{"arch": "uvit", "model": "class-conditioned image diffusion model", "dataset": "Sentinel-2 satellite tiles (TerraMesh)", "train_examples": 72500, "image_size": 48, "horizontal_flip": true, "conditioning": "class", "objective": "v", "cond_dim": 128, "targets": ["main land cover"], "num_classes": 9, "cond_dropout": 0.1, "norm": "layernorm", "norm_position": "pre", "hidden_act": "relu", "mlp_ratio": 2, "head_dim": 32, "fused_qkv": false, "qk_norm": false, "parallel_block": false, "inner_norm": false, "patch_size": [4, 4], "layers": 6, "width": 384, "positions": "learned", "init": "orthogonal", "residual_init": "zero_last", "optimizer": "soap", "beta2": 0.99, "learning_rate": 0.0025, "beta1": 0.9, "shampoo_beta": 0.95, "eps": 1e-08, "precondition_frequency": 50, "max_precond_dim": 1024, "one_sided": false, "adamw_lr_other_params": 0.00079, "max_grad_norm": 3.0, "max_steps": 13500, "batch_size": 256, "epochs": 47.7, "lr_schedule": "step", "warmup_steps": 270, "weight_decay": 0.05, "adamw_weight_decay_other_params": 0}
Rows from block 2, named by matrix and row number. Rows with one number belong to one attention dimension. Each number is 500 + 50 x the weight over its row's rms, rounded and kept within 0 to 999. All counts start at 0. Numbers have three digits each. After the name is the row's rms in percent of the matrix's.
# q: attention query (model.blocks.2.attn.q.weight, 384x384), inputs 192-287
# k: attention key (model.blocks.2.attn.k.weight, 384x384), inputs 192-287
q.187 119:587470481430506449499458519464508564501535503454511484435498421493603513473524466529560543515588497487486593490533535584546495469524514540588557593467449558550450449457468512512526451394545455491493571526547488619533466512542441503436441576554498520496519500425461546472386472454425514460
k.187 120:488458533431557412467467545551447529523605526520480576556480504526552523548535546457464500497504438564528512483462434439459443452547575456454601491550442426591472583489549495444448440407424442456437543465492482498533465531492447496486519457552557441594552488456439438549517441464475497439
q.188 122:515432544478564514596465572488549384480636526426513586468486449509568488520559460531383550393456493536551503491470453522395554500438465513454428454563547473509538539567397385469510492529526545490436510472436445533471589485526535463471623449517534459568516526524567500525491415525552464552
k.188 126:402476603479511471489503530550552504441384496499468447487494458557538413535460485475586424522500498522547487419598481440385615524461478556510609467557524501532526474473517488416509494528549590568451492567473514573462541494460513525475562474467567566465463482516549559534476498395518581598
q.189 112:436384489516456529541514576478513533517580501496653562511547506427500526483525527537508545524538444579520532395510456518473576391492503514469551494492505468501564543460521502496500585464505585392412531419546402457553569504469458416595494540566475506473488439477477499465516512462465567506
k.189 109:483620487493505481525493459522437494500408509443620595525520580512444448488502465505532582532481470536549508532482513476440517489452415514550534490500480472523481539434575540575391513483508414521402476540519510494513515511531476526456483513553590575388482374555571512463510478471454459414
q.190 122:461440590514573580458432578557491496424520453483506541495530513628509377538476542526410530496481429474489464520512448535448565579481511526527509438503442572467496499520485569461479483521502458410502474511432474560478650458544518568516465510470447550534430526572509428537525470543486475527
k.190 122:431433567496542561452446439537613430484453554444470328529515483455457470550452543532459456542537491533523419575507539531420515526498469471489548480526498504442481458553541543490471522427518482443471549551416454540518460487584480538511629460506469387515391516593601523512481511563546608528
q.191 136:458508561475509520455514506469472479512513444470447466535401469525493520502556490515509554571480497445404472599511528582609427420524488494490481569478527566431494479433405416472435512495525552507578505537431538542494498562503515564554539414558330526429588591490463417479481542542434500543
k.191 129:390553480519457530499507505472483364473494523441456534547471499564533483576535486418494484481456607480509496503524467400481499430451472456516491454498497496465563455426459422551374522442540465540493471527426539572409514538455445488383558432443512450491529532555608457507476480521537590464
q.192 102:562530549515440448545533449496475437619484539507424573525435541520512490502437522416534522532413399474501509464521429476494437464511498592449462470592511410425498491497548544560456478513527519565405468388462464441476519569485525482583470382502551595479547518535439491535513509561561527549
k.192 122:529468472525359491521494455409557476507604559554459423443464509470514432536457469442490366517513574380484415476562531594608569482397500553457452519549533488504547463516467443562431505443506487483461464487595512556546552526521475480588399549542541493555579553512504553373421546455547524545
q.193 105:530595490467547515461474547524472516434365538520478584501454404548464636532457489532581547390507529458572477527504515543421531483448482464418544513537493573515469522467527440428461469448499471418512442533527487534525519486581478459590482639456465458547541512457535512485462480621450535552
k.193 104:462514559468459518558575504555520521502419597553406460466454506589518470514487505457534546594446527578527478607440423521452570499534439434591516440532443567528581555432524443464487433446490512434534513555534498662486430491529413508523493505476534448471557496527533531532497320436496503478
q.194 101:492559500507527486483542516488455513525496523428497470485632516544490423530409509463565571550487377456499484376452588445490582476535451465523526598525530438524554529464488461484391410373506481477421534608487473611486442422404431479513546529397542499546424389548458568517451481508522548484
k.194 098:513507488482586451527479498504499536480505562460428531499480520641446542464552446614512493500501537525529509546560498529473520465529529532449603445457536553491544503478497515489517556393472440450500434507486524545474577523500477505474487475495493446549525450515518529522526529474443552443
q.195 103:529426522502466467488516453474461511504523541499413550530568466487483520499524446529543525460419433441473473542461559535481475391474465536465590432530365511560448534525429475458546455429392464431559525520552481522589578511524581488537456518553467508594502502532476466485416441532455480495
k.195 107:510498474517612526601487526613464545571451552543439444502605502489464515448477522461510612557415385543496493551488545328483532616556447509531539459493483502499432597471623442478571410520437522413574524534570514586568517539562500575473477463419458582461518466510337498528461456481433522492
q.196 090:485458510541494486441470530555601475540525519555494541543531506509485480503518512513456539549546538472491526610499467521589500487441526449456414550519557376524468452472483436430557531492521591577521513537527492383552361439421494517499518512456561517366455489473532551607504534475522394399
k.196 098:545415504577509507607473579481433513439559472518531533482547590523485482382553448513482528424474502445468505475504435470457548560478505558441382551482533527517536539611446518457550539430565549489491504539593443440483552508538489502463538527474470481443506624484499460537459524525505511450
q.197 114:454439435511577489513512475576535500479500534577402499415515501469616652516446428521496485487500450592564469522388503451445425392480515505539514462559453523518476545419484505495404403416491474530383523491526540580484468586423545469498500507456558504489463529527469488554478505425475430498
k.197 103:548491482455489479553568525509491496576517553497515531412453487478541464534519461502572485383482394523632425554481480492565501539459510521554518544526420508489528510548495477547570436559455416523532494443510484512544517491551526461540482500577619577502522517491488402610515560526525475500
q.198 096:458523606568433479486510537499476425441520540419460520537568515445513502512539500579505531483502543489472538496480487370493497516532376474499460501472454534393521476300415491499466477442477517499481478434560488491505524524541557475647448500563601495487526553457616469500474506503522593494
k.198 096:483561491503441473534540527505433515560512467486554502448510491521491548451565512393441532591460494479571586440549505408517442555524536417502418462510487503453608550444510438478585436438548565532539561509363496452553499505506532425501506463483472503464478515416522434581559420533468458493
q.199 097:469401575504487400591557486563496564537514605586465529532536469511491540438407564461463564475473527573451613430483396582569418529485543522559505525481471418426441470451551440463570496593551518525528582461508441480528490640480578480545494453492524477488532452520507532546479604477509485535
k.199 101:523586572518454498570515496460528535462563440438492597482490455492551508526518455504482454402546546456518603466610414486512577599467412554544545556607509477406390508508554434490415468534449530455550553514501479485650588466577466562562458540555535463498462525502509494570491469481619422436
q.200 090:558496466487474580460564505484497559473406445423493483459522450463463534486524526513496398519542500584561468492555554495545566603487600549499502432483557430346481526504506439501483477528552519486516533510479515443519492452473573496487443575522512475478439516482540482442565531524524474478
k.200 098:508533465503510526492490482501508402393442474442502452587512540496521512443499507404507489610497521531536454542552464562462470436405479412442615539479502488477531475457478518551434479639442445585512495503477507570540518475495576489478514518516568530511551477491551506429471547434535506523
q.201 105:480537519489495497476525523503575464537564505532584620445491558527614446454565456503479505507467512537442525468472441611540537513476481398477479509490529520515504512518485497503505489578561492551464478545436437524578582446455455475575499438521403469500472487476549460496576457541548474484
k.201 099:529467469531455511494533528523429518532502524514581503504553503561407441538524576487492431495450510499464481474556442528508602579515516550554430530604565444521574609570476557460415506486459507541459551416600512490593492395577390527430428543518548486468494478435531473432550485479509631481
q.202 097:472600427455472470537497586572586528476451505489490485532533523545498441382526590466444402499521506467471451507530469506541496509493453447500416547520582395558535535385508517458409502529530556469599542460629571380497415506412396515443467550540496481498481448439556489411565503479601573441
k.202 096:515595554546415431558507564491484506436584469400523541572467491512500504549583535510498491479503513527477503574521455527521457538543446498417414466546474572546555456579404442530461443467564497416445492551400455490483448522500484526562447452422438496384527475515486500469538463580476455506
q.203 103:550470465457406595546566528529517516460440478483474588450489446499441475488493539400450412543544554557583490521560470432457423449481390540479491560455512511585494556511529466465442504574422488489495497437417555490536422505470534585475508557555337461560587565435528459377501486538500445551
k.203 098:523562446438494473446471469435461472519504582457541484494484466503453517531482508534500575549563485497478534529545442567482502600540370449492602381513471580530479454446493471607577460472441565381475560449390459480459421450545491552534470479549508521464481522534584575530550490530595569547
q.204 110:508534459548494517527465448486588503411448523534492474578489468473456399432559505477405426473467488529550444555556449579587484516551519565499449502496493433591541486635444474460513508496566492528574466486420588455560491507416467535447527504579483492517528550384521402414428454562527510561
k.204 103:541464539595553521523479470484480517565492547485417505565554563436516516497539515516455415495478505498464570522467407428601575469474443504473493439525468486433419467460517532494542558653529499485539434494540505458530456505563524504567428508546495561424462527461474476650566494518495586513
q.205 120:503463482575571570391485485473491456447526526453522391492537513556434488486495428437445532530516556511542558418573502492563529458564518487570506422435506537504545445615549395481510439488556579506413527540480528567476529421516511473442522578521532466529415429542525552536466511530454521538
k.205 111:528534487534582593511491485451483488472454653530527416477452495443415531397526448516531508469631542562516540485450531526506586441584505473465543480472495496429511496533518552504418488523522480538458499483555469457451464538484513484530509491484412419541466471564567419521488542519485438533
q.206 105:542540512422418519515465559470441569462462431425476538478407473596481535561533451464490438490511523455541400480429425666460505497526545450466520489488573558454475503465468535603556432488523496498556514585494458406402447521460389501562553537439457507556448514533551495488528366480536537525
k.206 102:459538521542388467456489516529410570406504450476433526565536587518438577502482549461523530439497529504564490609441418531445492510627562511561524492420582490482532479522524556478515471528494519571493482535551573543484566482516475544492514489501553487509484452537513492484507408416586536446
q.207 103:420534581501541523498482488458525480464517493543543544522499557560451519404540433495504492560453533503509544532509468525539462468508433523558453582486474577484507582535414387437532640481483565453523445530507593470457558495495499544420531425524450438515504476462513414437512512623529496463
k.207 103:474519527618464462525531422562471480482367481483426523456575585438530467556463526450504438477451534626537594490494509452464509557534465594493469498454504490450525547457529565534554508527498555541575526494494508452567463517531497468519508474437457541430498496549504483524564468516465494486
q.208 090:419507485448557474582453489541522457493444510518582535505582483541514390528478555513472447451453515550499443464444427462538543552511483526549437455621466497517459565501519504465578469593565438526607476470570447518563521566514476495504466534573566532506502608460441524478549463455550537371
k.208 102:441535503486456445517441526497530472523469534505529474532514597528548471472561634374413465526455474467454544522555547490534523538532560517435427553477470366468402489504477524514468595464573556472443523423520550440503447494538461536493383547621478531547510482479386552493458374568601476537
q.209 119:536518503553527472400488539471467532521476506535499438512441479588544568518454465579555602538524536543544510460486470447451573481457560496443526561536522582454549402504522552558494476499484511536474453643522486522462436503479498422581549563463556464501455429506497555557501499539448404516
k.209 113:457505477459556472493477584523472448466461441454586526487493433523475530430484523555542538503531519537439453497575511550531420526520619445452490474551503514492535534556427479463578460435509526613543455606470507528445543453498461469563522430533480493485374468465623503590424470438528483459
q.210 103:512499499653452518436453571521569503567526392493536451506517496463453494543532496503451556449530553441568510598472413571520554529510463510554462437504511484596427464442460501427496526428449446520487528504608560477414461516445520504466528557606535416514459487443487553495541452555465568540
k.210 098:510486574564546548406499464522549476532484500462443515456523536443549559615619531523523485568525484525517445496519536559570565537430449545462550518530499425421564450520542603445466508472495581511566579444458481472412447560387536478531536407437398425431527560591502437436463463582463597560
q.211 108:580476528436543454573509471445508575444482512507473544558492496438519431558461466444489405506524534443555486399560408608499489586518561530538470464486456496455513530479407486457529496555523484444459565537389488510465523510553581600463466460493478469450445500443486519509527559471551494469
k.211 111:589581485512459564462451388597462471453499569468517470497433506451520522562440446569458461483526578470506543541506417483521471482535583571485510526538541460508533423413518471472551586470437491539489491509510530509540497492531430435540460556540496422538544517553492701505518494503525573482
q.212 097:456399581532509538437548501582542494420446491470522498487565521540516433491541509493533456572357609492423569538518432487487481495523505426554441446472560555532442517462507573495510492465518551443467609515510582498516497511514488560403533506495417493449493474522537481531563535490490507556
k.212 107:556450524466581547375583554460540497461528480464473451556413458520498471489502524423497477470436538503450546491521444512476573583483486541443513500518444516520421441667445490505479437500573572512519490504431505445430472435587527510553469539521370504503482466523530481471540512532545495515
q.213 097:444473538551541510571485512469533583408426587466460491493535544543514493466472551474399534525523486384571476531450427538469444502473426514543456591514507447521553490544530490458491479421460480524527465540528439591467403529504488500488486564403530569418435462520451475528496428557519424553
k.213 106:511503627508561507459479472492455583508476502436501550476446438604509601509512516636559392426449526490487548557460392538494563548504504596391554429507436575545507450528511529504578414525607516527548508549483440438454485472562521489517531461462474505489559443590518503469499543534469516531
q.214 105:397537478525460522531475478489483496488487466499542427539551555478500436505560470515458475523476554523520408546573501522592603563490446530472516512465565430590471546399524569491504589380490475533559466481605568501490514523459473542452527468493548513546502500482514560450587528605646571442
k.214 119:501536505468501477525506523439455503631488474466519601439467509572560549502562524548445479524503512557439467475529471496455480534524605468530519433456504487458518415494510538524526528554494496441466457474491434425527469578448500499409430486497468523531475524578660522522503534467541435549
q.215 106:465524456497489582585534546453561504433474554406455532484569475485537446519523497494439469493529573475519527426519470462438428479514479436427486542484505483567470477501414441521465518530581513564596509471377445453531467557487548499425506411485462604415550508581561584452478498473552438459
k.215 101:575599594466490498503543377474523521522535565416532544521555507449501413538480578454515442568495597482480537588485379490561506463519464532441482469549514522511518522484501504597511475514586460470482442455490444378554547496443483507520428492516472472522575504584482460511540512400420487453
q.216 133:500473520565484466425490435499454494450530492516497374438548533528536467473419490548469562522388542488436594507464489607600430560508492498526447601391458457547507404494411423569468512425585569533462539462469526425478493505512583450472474465456596524425439476536551514482478575504428476494
k.216 123:520577488551495538492548491466605471608624511476510502392548571476496504531460525512494376528434517468508492471486540544603432481437467495500462505477469586461500441519456434527521557426598505521394635442477505436540497455570545465477550443477520538545571483537521566593495590436471484486
q.217 090:593447395461441541579497456516504608441448500448476525559499418551496577472419482532495408486559522558483515487478505526439514537432550481440511457531424453546502499466492433581598534504522461575589490587469517489465550448544565521349537494585517438399556499457508626538444468483565528481
k.217 089:565562468499572503507526528437440510463433496431447486582478489609431515504490511534471517526531537464455577542432466427437447532497492439450506501459501520419543513471555449462584559565540480531502326586539585479559477486475578533484429546567519472481545441485516519490457430514477520429
q.218 119:518494375420480539437435561576436510535453456419510503481473519546455557543526570550507502535529521536580443522485486443445613536478458517467485393475491453477614498470492510551451468521539465505570491495466480395468509479457517478576518530462573532538505454514496499529487539450500456465
k.218 103:513489451442514448498462550496568565482557626443559486565486524500465569490546449510600583546572491532529515468467506435466346463514444459428531558561484495549545485471475501499487531474444545470573378528506468575443490512508476459537543453557491572603624420433525455492472483453497488495
q.219 109:531522521526536505495528428449506490529497566544452518518523484442497564441521437565460529511453473508461556517444520476507444493587472560501529535534450537507440517616493484439584487531417433430458465463485420570473547618482576437496486477492488467578555504497502436459519471506381595570
k.219 105:538472484506459523597498485463580491482532535495480454528485546447496509458537535448427426505612430500495485540544481439567530428470452563453551484544512492525444458502534651547442504482404521519445492475499530526508493512570432547449450523471480492479444504567459460521531493505472506513
q.220 101:611509480502492474534540507530600576499528526476448466541394438582547499524464523563568533476504457560530400447427477559391440413459572513545604505595551484538466534437511533560456402449519537538481593657452537443487386436511516502466426468531527508607533561511466559508491529563525490522
k.220 102:474505528491461551502479505585522495480446494545470424536475501483521463513550511522520615445539578569457511462473553520463553413520544504529451433509556410516555537504553511463452514474460477540567406528523522471477569489523529443451508608471578409445456503509486598494495480575463457463
q.221 092:547558515526464472503525567571531537542514471458438432479502468525557517582537558530510578562559497596428543585627489464513497391466592489477515572500455563496528520514509518494484528527564481432469426579459467415470435446476556437523441463503423542508486486549475554551432488415498519431
k.221 101:456464561542545447556586522550499457596454594516501520446497508473482568490581578536464499579513468378493438552551526523501410484593531502526432544570525542450460451574486486572504532485468482514496534521436547498448603462513473474527567501526495530596582483531481508486474482495469542511
q.222 101:456452522466519478503520482566411473478518546589527463603551538457510475415498494513425422542476498455536496514478557500526511526533461443562469516416537524539518472470539487479432467505457537496545515527595486481522528596495388546631472487510533524388521537472587484551536550479485504499
k.222 099:535586488472557465482517521514500470478442485557596539421526539541557425471534494513462532418446465490499375467525516454462478532529555546486462378502514532504469579473484530522555511531442508572470521495493519452488489517424520458480461490482491510475406588458469476589566556511498494461
q.223 114:522499444550487456497510558501432469390506435582541575561459483548431504579435553480485473493502497594602454537439512439434547418482595512397522545521521508503514473363546557488481523590470479499518503575516537503439530458560409424520510496483571492565390487529495538578586439463504490392
k.223 105:560460386406454391476477616498462484415420418513540530514510524598467532533482511508504519416572541473448454486536484522418437434498542457484497468528535438497477493481453474543531580489620613422466529550463544487472510456519491483435521495586461544489527631421512430455525393484529403539
q.224 088:545632521483630511430506504519513477433557458441496546537590442456470497474462443524536534446473624458345499555546540468469530467516516460505484571471466479499553404395537457517541519504591554573416453496516529431468456463413511517488427532560504462442423565508544484453472445540456579498
k.224 094:403548475528490562534488529562527506436515478586517511528566584340516422472483472420524514429560470521501541395506498445556492553536506464468489453437552416595463466484477441463562570580552536466522423490479426487475518482477423455498584443539565579549494491447556525492415521490512506454
q.225 084:478537458528523505497486487437437542485536583573448566440434529479566460501507493475574502539444499473567508510480469539387405536534518449529580521582467497492513499561514594501465437502468460556463471433427465586559488484532553445570477529517528462528433493531561510499466432474463538504
k.225 083:482520601535541524443532452383453509516513605609486514562401479479515505504541490586503525462481559473518482575474639431500535493497531531460478502537441483412471401424501430477396441464527505518473523455586478583524536533485535408495600518471372511507457612505378476500497604513516479486
q.226 088:525499590486509448571538403567528405442495478524458555575511537568431504440478494436491497538527525433557554406536514476456610569455499489523530440545490582430532459522408556464451496471480508489475536535450502477493436470470517486527491491508448528568542489489572449480501496489535547561
k.226 090:470522447575527517515484457524474499531470475443432587495535485537575568497497474533452450617562413482552463464543443524528585396530514499425450471350437485507493466476557427544468487520442560595516453509490524492530448492518531553566505423437458498500446481633552503524481531461508516467
q.227 090:486467513434495507474467524459486514598451516566485501451516439424483536446564500432498543469431445437499483455489460558601436544477530443458547519555453414462490527525463476500493590583490456462423418504504464483597545547520468447609459482466546571519585520502489475463533550575485535507
k.227 090:551409501513515556479457482490473502507399368474516490602524512486495436584521492444466476515437487416503440581485533561548474539483494471581532500455466448501492543582492510526496501529438492470453501514435448479456438521539534495527490344491437488436500502513594462524512434569604580538
q.228 089:526447504542567472576548478524544477471550533519567528506484442438543528578599367491515419542508457513459540479512508510519461526537492562510453449529411513552543456554517473488439484504506454498590485536429509497489571500448554512469467492399419408506518489556545465429541461460468510545
k.228 090:510484503519549438480529386440548407534546548477488479531461425542570442503585579454483537435494508426594495573504452444513583520586484526375487483494468520454495461493465529517475405547575433445556481418504470577502487592425509681491499501514451465475511627579530562591505500550522534445
q.229 086:524389545489463412472428557444517421449443521586618517457517508461586552504488573526476541545367470475551507416559443439484476576433559463520532595513502449483583445418566482458560410511463485541407442497523495547522452450556450498548501471480474475496538434481466484500501493494429462417
k.229 094:512494433564467479526370540483487578564429438509470574470568488459498624425484526607395560472504540455376453523401488538484468511473457514529430495536491470541522441559457453483446487533540510502508484480448422504490517600472554403538488529637519563415396529529541452499478565569508504439
q.230 087:398442590493469440389495543447438555499488497515526479552613481423524432456422463567499553471478443477523563463512530541505542489474498498540434593399500422499465459427574517449578445473492528479421514493518509509445494550608478469477478628513504535556490572483560501629527475467455533524
k.230 082:510516502604552448484581462605455397462508527440461440511478497526506539441490518531565515448481593553486524400500488482469533429479456514408501507445584493508537548516550528501475561561571539463528472473468481470511431500496601522516490555491474410512492530506488486531510481483478452520
q.231 081:486460551558456435521496567519489475502452455447516497556541434460516516480483562572459457495474510503586517584535500483580618510564513526486448472475580483510609478491538489427532396468518654491521468406459488466467534425478493548550512521462509580435500543403594522464482521488475479499
k.231 086:522496510498476447544482431411467488484398451570413560558516477540458579492463446526482520479469491614525439623467447544528553501410524480511528485537460401473518465517468489445515566603473448517527465562478455479628489572487508513496480436574517520514499440556484455547528364573552388517
q.232 106:487555526476470460442568478535447506448534514524511503466459508554498463471551571470430480516478561514441432512580555451474540513559585556499493575449482479413552488520507489523556456480509568484399487440582590312398509570473549490565471506561556461455554532392495595447569540499492568569
k.232 101:427473482448480562482506472491489508511398496412440446532523458522488483425465485509501546599427519488473481463447474591506516546509529515523447603552426416421481479474417463470496538526476529510468476506500524485539510483502637513456481432471508558400457439513539391541466574410522562476
q.233 094:495557568599507551513424466507518461521567558611471492458489495502422527547478554518527394532478563493529430494520483492505506510491459492562523494475460510557550445532489543520504400525465454417471421432416486486596535437496532486473453543480452562516575508438469380518377569430479503541
k.233 096:568518491474512539466541480517628506541464613484545497465441376435521436546491575449492499506502448550565543492489497409545531361515463480443463455531519581511497500475594474497536483491478384555458586418524520428478460544489527500517442502493474466582468498441403430542530467510537532537
q.234 087:537441628430565459449513538565462490642548425555473501467614517440460488496493548523451498530493496472547506506504507421470467399531438515498473530505510498460502448374433434433551417455534464467463530480508477464486490503520532501503479606432449538521467616444521475526507529360535536444
k.234 084:449550499501570459596508475428463525437495406495510520481503489542461439552627464501520459485536532513522446530534478447502455544503494456516564495552476489446503477451544529517479588432561514449483482580476541320463409494490527465506546427479486551487507536469520467550473425492507466470
q.235 105:543539491541521522441448356553610480501466461540507584528527477536538498565536379409486481594537528439530471463497498532491489551482431484453490504510518577470417486580535515414524470481554621444519582474454444486513388530517506548403479475426508435526530494499553435522493515466488531562
k.235 103:622527591473465555417429414431531443550534510469616453539454470428525400587502528479496550473535457448428511454522541463468616443521514449521519470478460453405455516366450495406450469520469466488540513484568497458516434507418627578489510385597491576406485525554519578518508516486595497469
q.236 093:485464504526489398487561550587466601377574466491569598382494514470481494499560592441518514477456594530449471489457414523532486509447512515527454497508561421518505532497498486474466528552468458515496513502550563451493462391524524491577493353516621410436555382541594504530534553501512363449
k.236 094:552564492519528567406559533512469532535492541591543584505439589439465492568568548519523505423437520397478645598402492438489476579519501471397502429541490527429480541528455542480462526526490395404452445497518494424551514481464517561534399487418485526570452463481552494457525535535444467443
q.237 089:468419556401499485496461466449494433506433415549497567478550444380469473532472494523525494508514536494491625566427490425499558548509491474427505489510529565470506519511505535556556629489545553507499530426464477482496438531506494459480532532435397502504349438473419466519523514498449551587
k.237 086:540561450541472519553388524483514526361521542575510545435511516575512530535507479566453478504515546489593455517498427517512495432467516623497386577455432539467505443502568560555492559511559488542535580506475548569541504544453505459532481515413533459526539513514515551545487461461553448510
q.238 092:457451506597492486458546565500477548499525558437503535520414558493507457474492532361569547458504486512503415469471445572511444538522444523472415459512512516536438455521534482480476409545501432476422479456534505633522489477463394519448475497574579504508458493540423570533528538499487481507
k.238 088:545460551471548444417507572535467519558505517497532525452447448572493543540525454576543507478551589509407492490503538514453453466498483457436654494559534518540533516403594452469445427424502533485501442478483459498478474468444518521489490557480478469588460502465416536397513490583479474512
q.239 096:472499470507465503511456535555342565487523525531566450417485506590589565522485483563438471454541524535414462463505527470506559521455508464514477481395494495487487379541497540503415468511483511470584475409500534571514475559448544539455508517530544492552460461504486512513442531506530499511
k.239 089:554510502522603606395430464499524589453606573513592455487500586387540505533490433535440534321564458438460629453495515502410500487432516469510555501544441516459480519487485464554498563453447422494479567437610480466513577527532543508559561583481519525533447450443512498459520448633459523507
q.240 089:543473484511458472514511512546473524530529456483430598548440447488474533523589530489548503465447514567463531489532403464598397608510505443573562447488441470474517542515450471471570497553482483489443514476548454442588454558444564596473499449481575406461547520529488513481449571526471504556
k.240 082:490445572504573486578473488466470523506388451479448528397426429503521486514517509388514510532418512468561635613422518507487486581434437473537497442566480485465433583629514491537554527477557527491475417555501477441542519503494483497609521430525416515512518492437641501507497461519481473495
q.241 099:481475537523592479429542521460398555418489551476547535495562525532409492470507502461547559488465482451480449499526494512424494490542526498524455491536462437502459511510484514501516493540565515536412517506555594491451384549498452396484534479562489500573479490562463525632435475478539529486
k.241 101:420463494499523476470558559522468493484458515569421488437497547489462470536556547328514500538543444454506439431544523522491382452551472420504456471578570473493489501529550590519499447505496465578509410547493549479523594428533497456534560545511593351542506414462524439471410480462479524441
q.242 094:550545569506496528505472548480497502513553511477490523461531517576556546494479397525546432461472446492544531358490551554491436513427507427478540525534501382496578495416497584552441534565516397538464509506464483611569473555501452525517570480497548499410491478453464477527477460591570458454
k.242 089:510463535385436514441420449472447451507485497526572479490525544429477476448439516564453447409455443521471557479525491477559406482526513436499494522584530461536483460579474553569517440483583536444542563512467509498515463449499493382425500496480456443480541477442457582472408514539448460476
q.243 084:553485529496461564464549569584540541463497469465501480590471463471406538621486481391474444524492448489511565420535559551576479529517455543559467471563519541557466403467468542461508569467438479418435560490487512487441535409496598526494505473450493476425578464414571550409534476516512513593
k.243 089:532555497500442468536481469462590524518564532493508590473395522509432479554506628521534507576552488536498529452506448530522541476480511515404554533488376514537479547403496511533522473510482483522485474566440515527580465451412578581563500449431471467384579463515410549542517544454601490526
q.244 093:419530551475529457453468552543512512502503531487561421489497553433449551484559522517519550421474408547589465505390563521413467624474569504496546513511536474512505533515457579554462479457472462561520461574500587531487421558515560464485481430534515511462450506588504515596528445516466492462
k.244 090:520426528544555511529520529540521433487491557587491571514499503520515519498505532482558492478423469517522436498428439455477472486531460558534550459446487489436525445407515530432414495486513459579536479535574497514540664490424562486457420652398564462530531489535522420553426420482521561445
q.245 097:502460531566515571506550549401511442511522575454474572495534492481531460546528483507483502453458476518416541646472526471500393466521573440577468563558420485471459514511448541511567582491468505532462573363488486583463453536528523435587478480556523433461476544487492600407471541518445556484
k.245 105:446456471428521599559484470444451521491504553514551601610562428453538530524470533457533507615501544521568540506504473419499473552467493512427450515514452441507476543504443536472571516531467500513558504556474551499534617455476558528504446507469491513491449505488476403555441486562542478456
q.246 099:477540454449519484518512621441474412552572461432497454527586497493502522474599460525505443526429411584508563513568555456449578476556583537602473567520476516440505443442528438451485371422537498529502504580565424485442514449528473416552528594443548521477478520538614509472523415460510472460
k.246 097:562584480541496488542482511477394473556465541536496482546482595516481476483504440502451516419465458421488413430513482441479484538546525498543521560528518477543494427515518479449511449489526511546431490534511574438446519412583454537480534331435557449535475471356462505598448494586472474512
q.247 096:475477482506468513484527481488389522445519343439554538446537530462541469454507526560498516508432530462485509498468451564502493477462448475480473459471573486493541524436480452454490415434510550570522524611507483508482518454475489411549479598463469472471520549506508460472566451521500471471
k.247 096:522480509530540469464577474512410584495451465533489544574476549555502556464546392536427514433493499494489491532396611510454499573445542430471528419520481460452546474461507475445421514501501514558533551473452475452457443529522580498429505385545596461575522464490473487534507579486525618456
q.248 099:410541525512428523510489500584460487406574480428521434462490535454393383436491512454515443491508537489462493582491421497416521573513512491509484499514480511502481432438473612499470534500455519521553473466507511577483486541501472562513481506522565444456435557497519542595630477551504603582
k.248 104:463460484455504591536476523465466545451477511524595478481545540543523601513542472485530554467482548478508469443614495461453477612512469528516525552557511539517541588442430524521488608501466516530441472526570434472442487451567441604469456493406525398561448508580525419481501494432485467460
q.249 103:475455460438437499448506528576498416600465523644530469494510500475520597437539517500518449495518477486517487517417498459485554571483473512432499474521469567499494572452491575489473528514508499481505533448485402444488424408541526415460512524459514483646539458559565386411496444499543479488
k.249 108:591558525525433432472510450515554501485596553508644471473507629377535412565506628502490502494561502524542525473525464378548507462503590365570527561543478471523468436495465494529441526548581400519446452482512460519408484457482533557475495479387599428532528493508539547591543493487498535511
q.250 081:522494528453444428529495572554529477472471569597513516505536491495486508500504526558494524471462581488456544462583469562584438491500529572502445510565508458475543463521523486567603528611492484501436477469546511483490534558474506527512503519531535486536497543527523475453493503533415513460
k.250 086:473452473452494441485493452425466507569384428530476519471512518434431496528596487503525461465459555557517435538579442504457408500508381522514552408514456407459487550408512541554506491591497602478572419537435528418512603423484605427628390511458508482490455523588570389477517491581537427497
q.251 089:576499419538511536491504483510549566477400534520416471557383531474467520565502486452594413511556453441460503528520442504466555426485508546414484484454507585554516407498476468497530522449509589515476510533457442465448421386550507418584496522434470473478612519495519548455427502502470452474
k.251 086:561490555451524552498589504487428524443497515405460510575640551475437469543470557561533452493520361429507445501492421531580551464444509520534481583431503514528502521519442577493522436483397520492504445562509486531503468565563526435497491421455479517502433490424550627645509597501433521499
q.252 091:563493476498466551534525500442574455522542447454492449416415526531504505604499505621466427460556499581533383474582472462523492487544474468470479426505447486409497491494493488467483457477518473599537511530530436496498553558446426473501492587497477407511481567517493534568654511504518557540
k.252 088:538502567549478469535517527529472471600447501565521494594471465507472548441476443509620597565554486453522440559550522507456567462578497490534493514526498481505533459449565500445551535516511507548443440483564486544398630476537480468542571577461516506435584557539524448569459485494436427442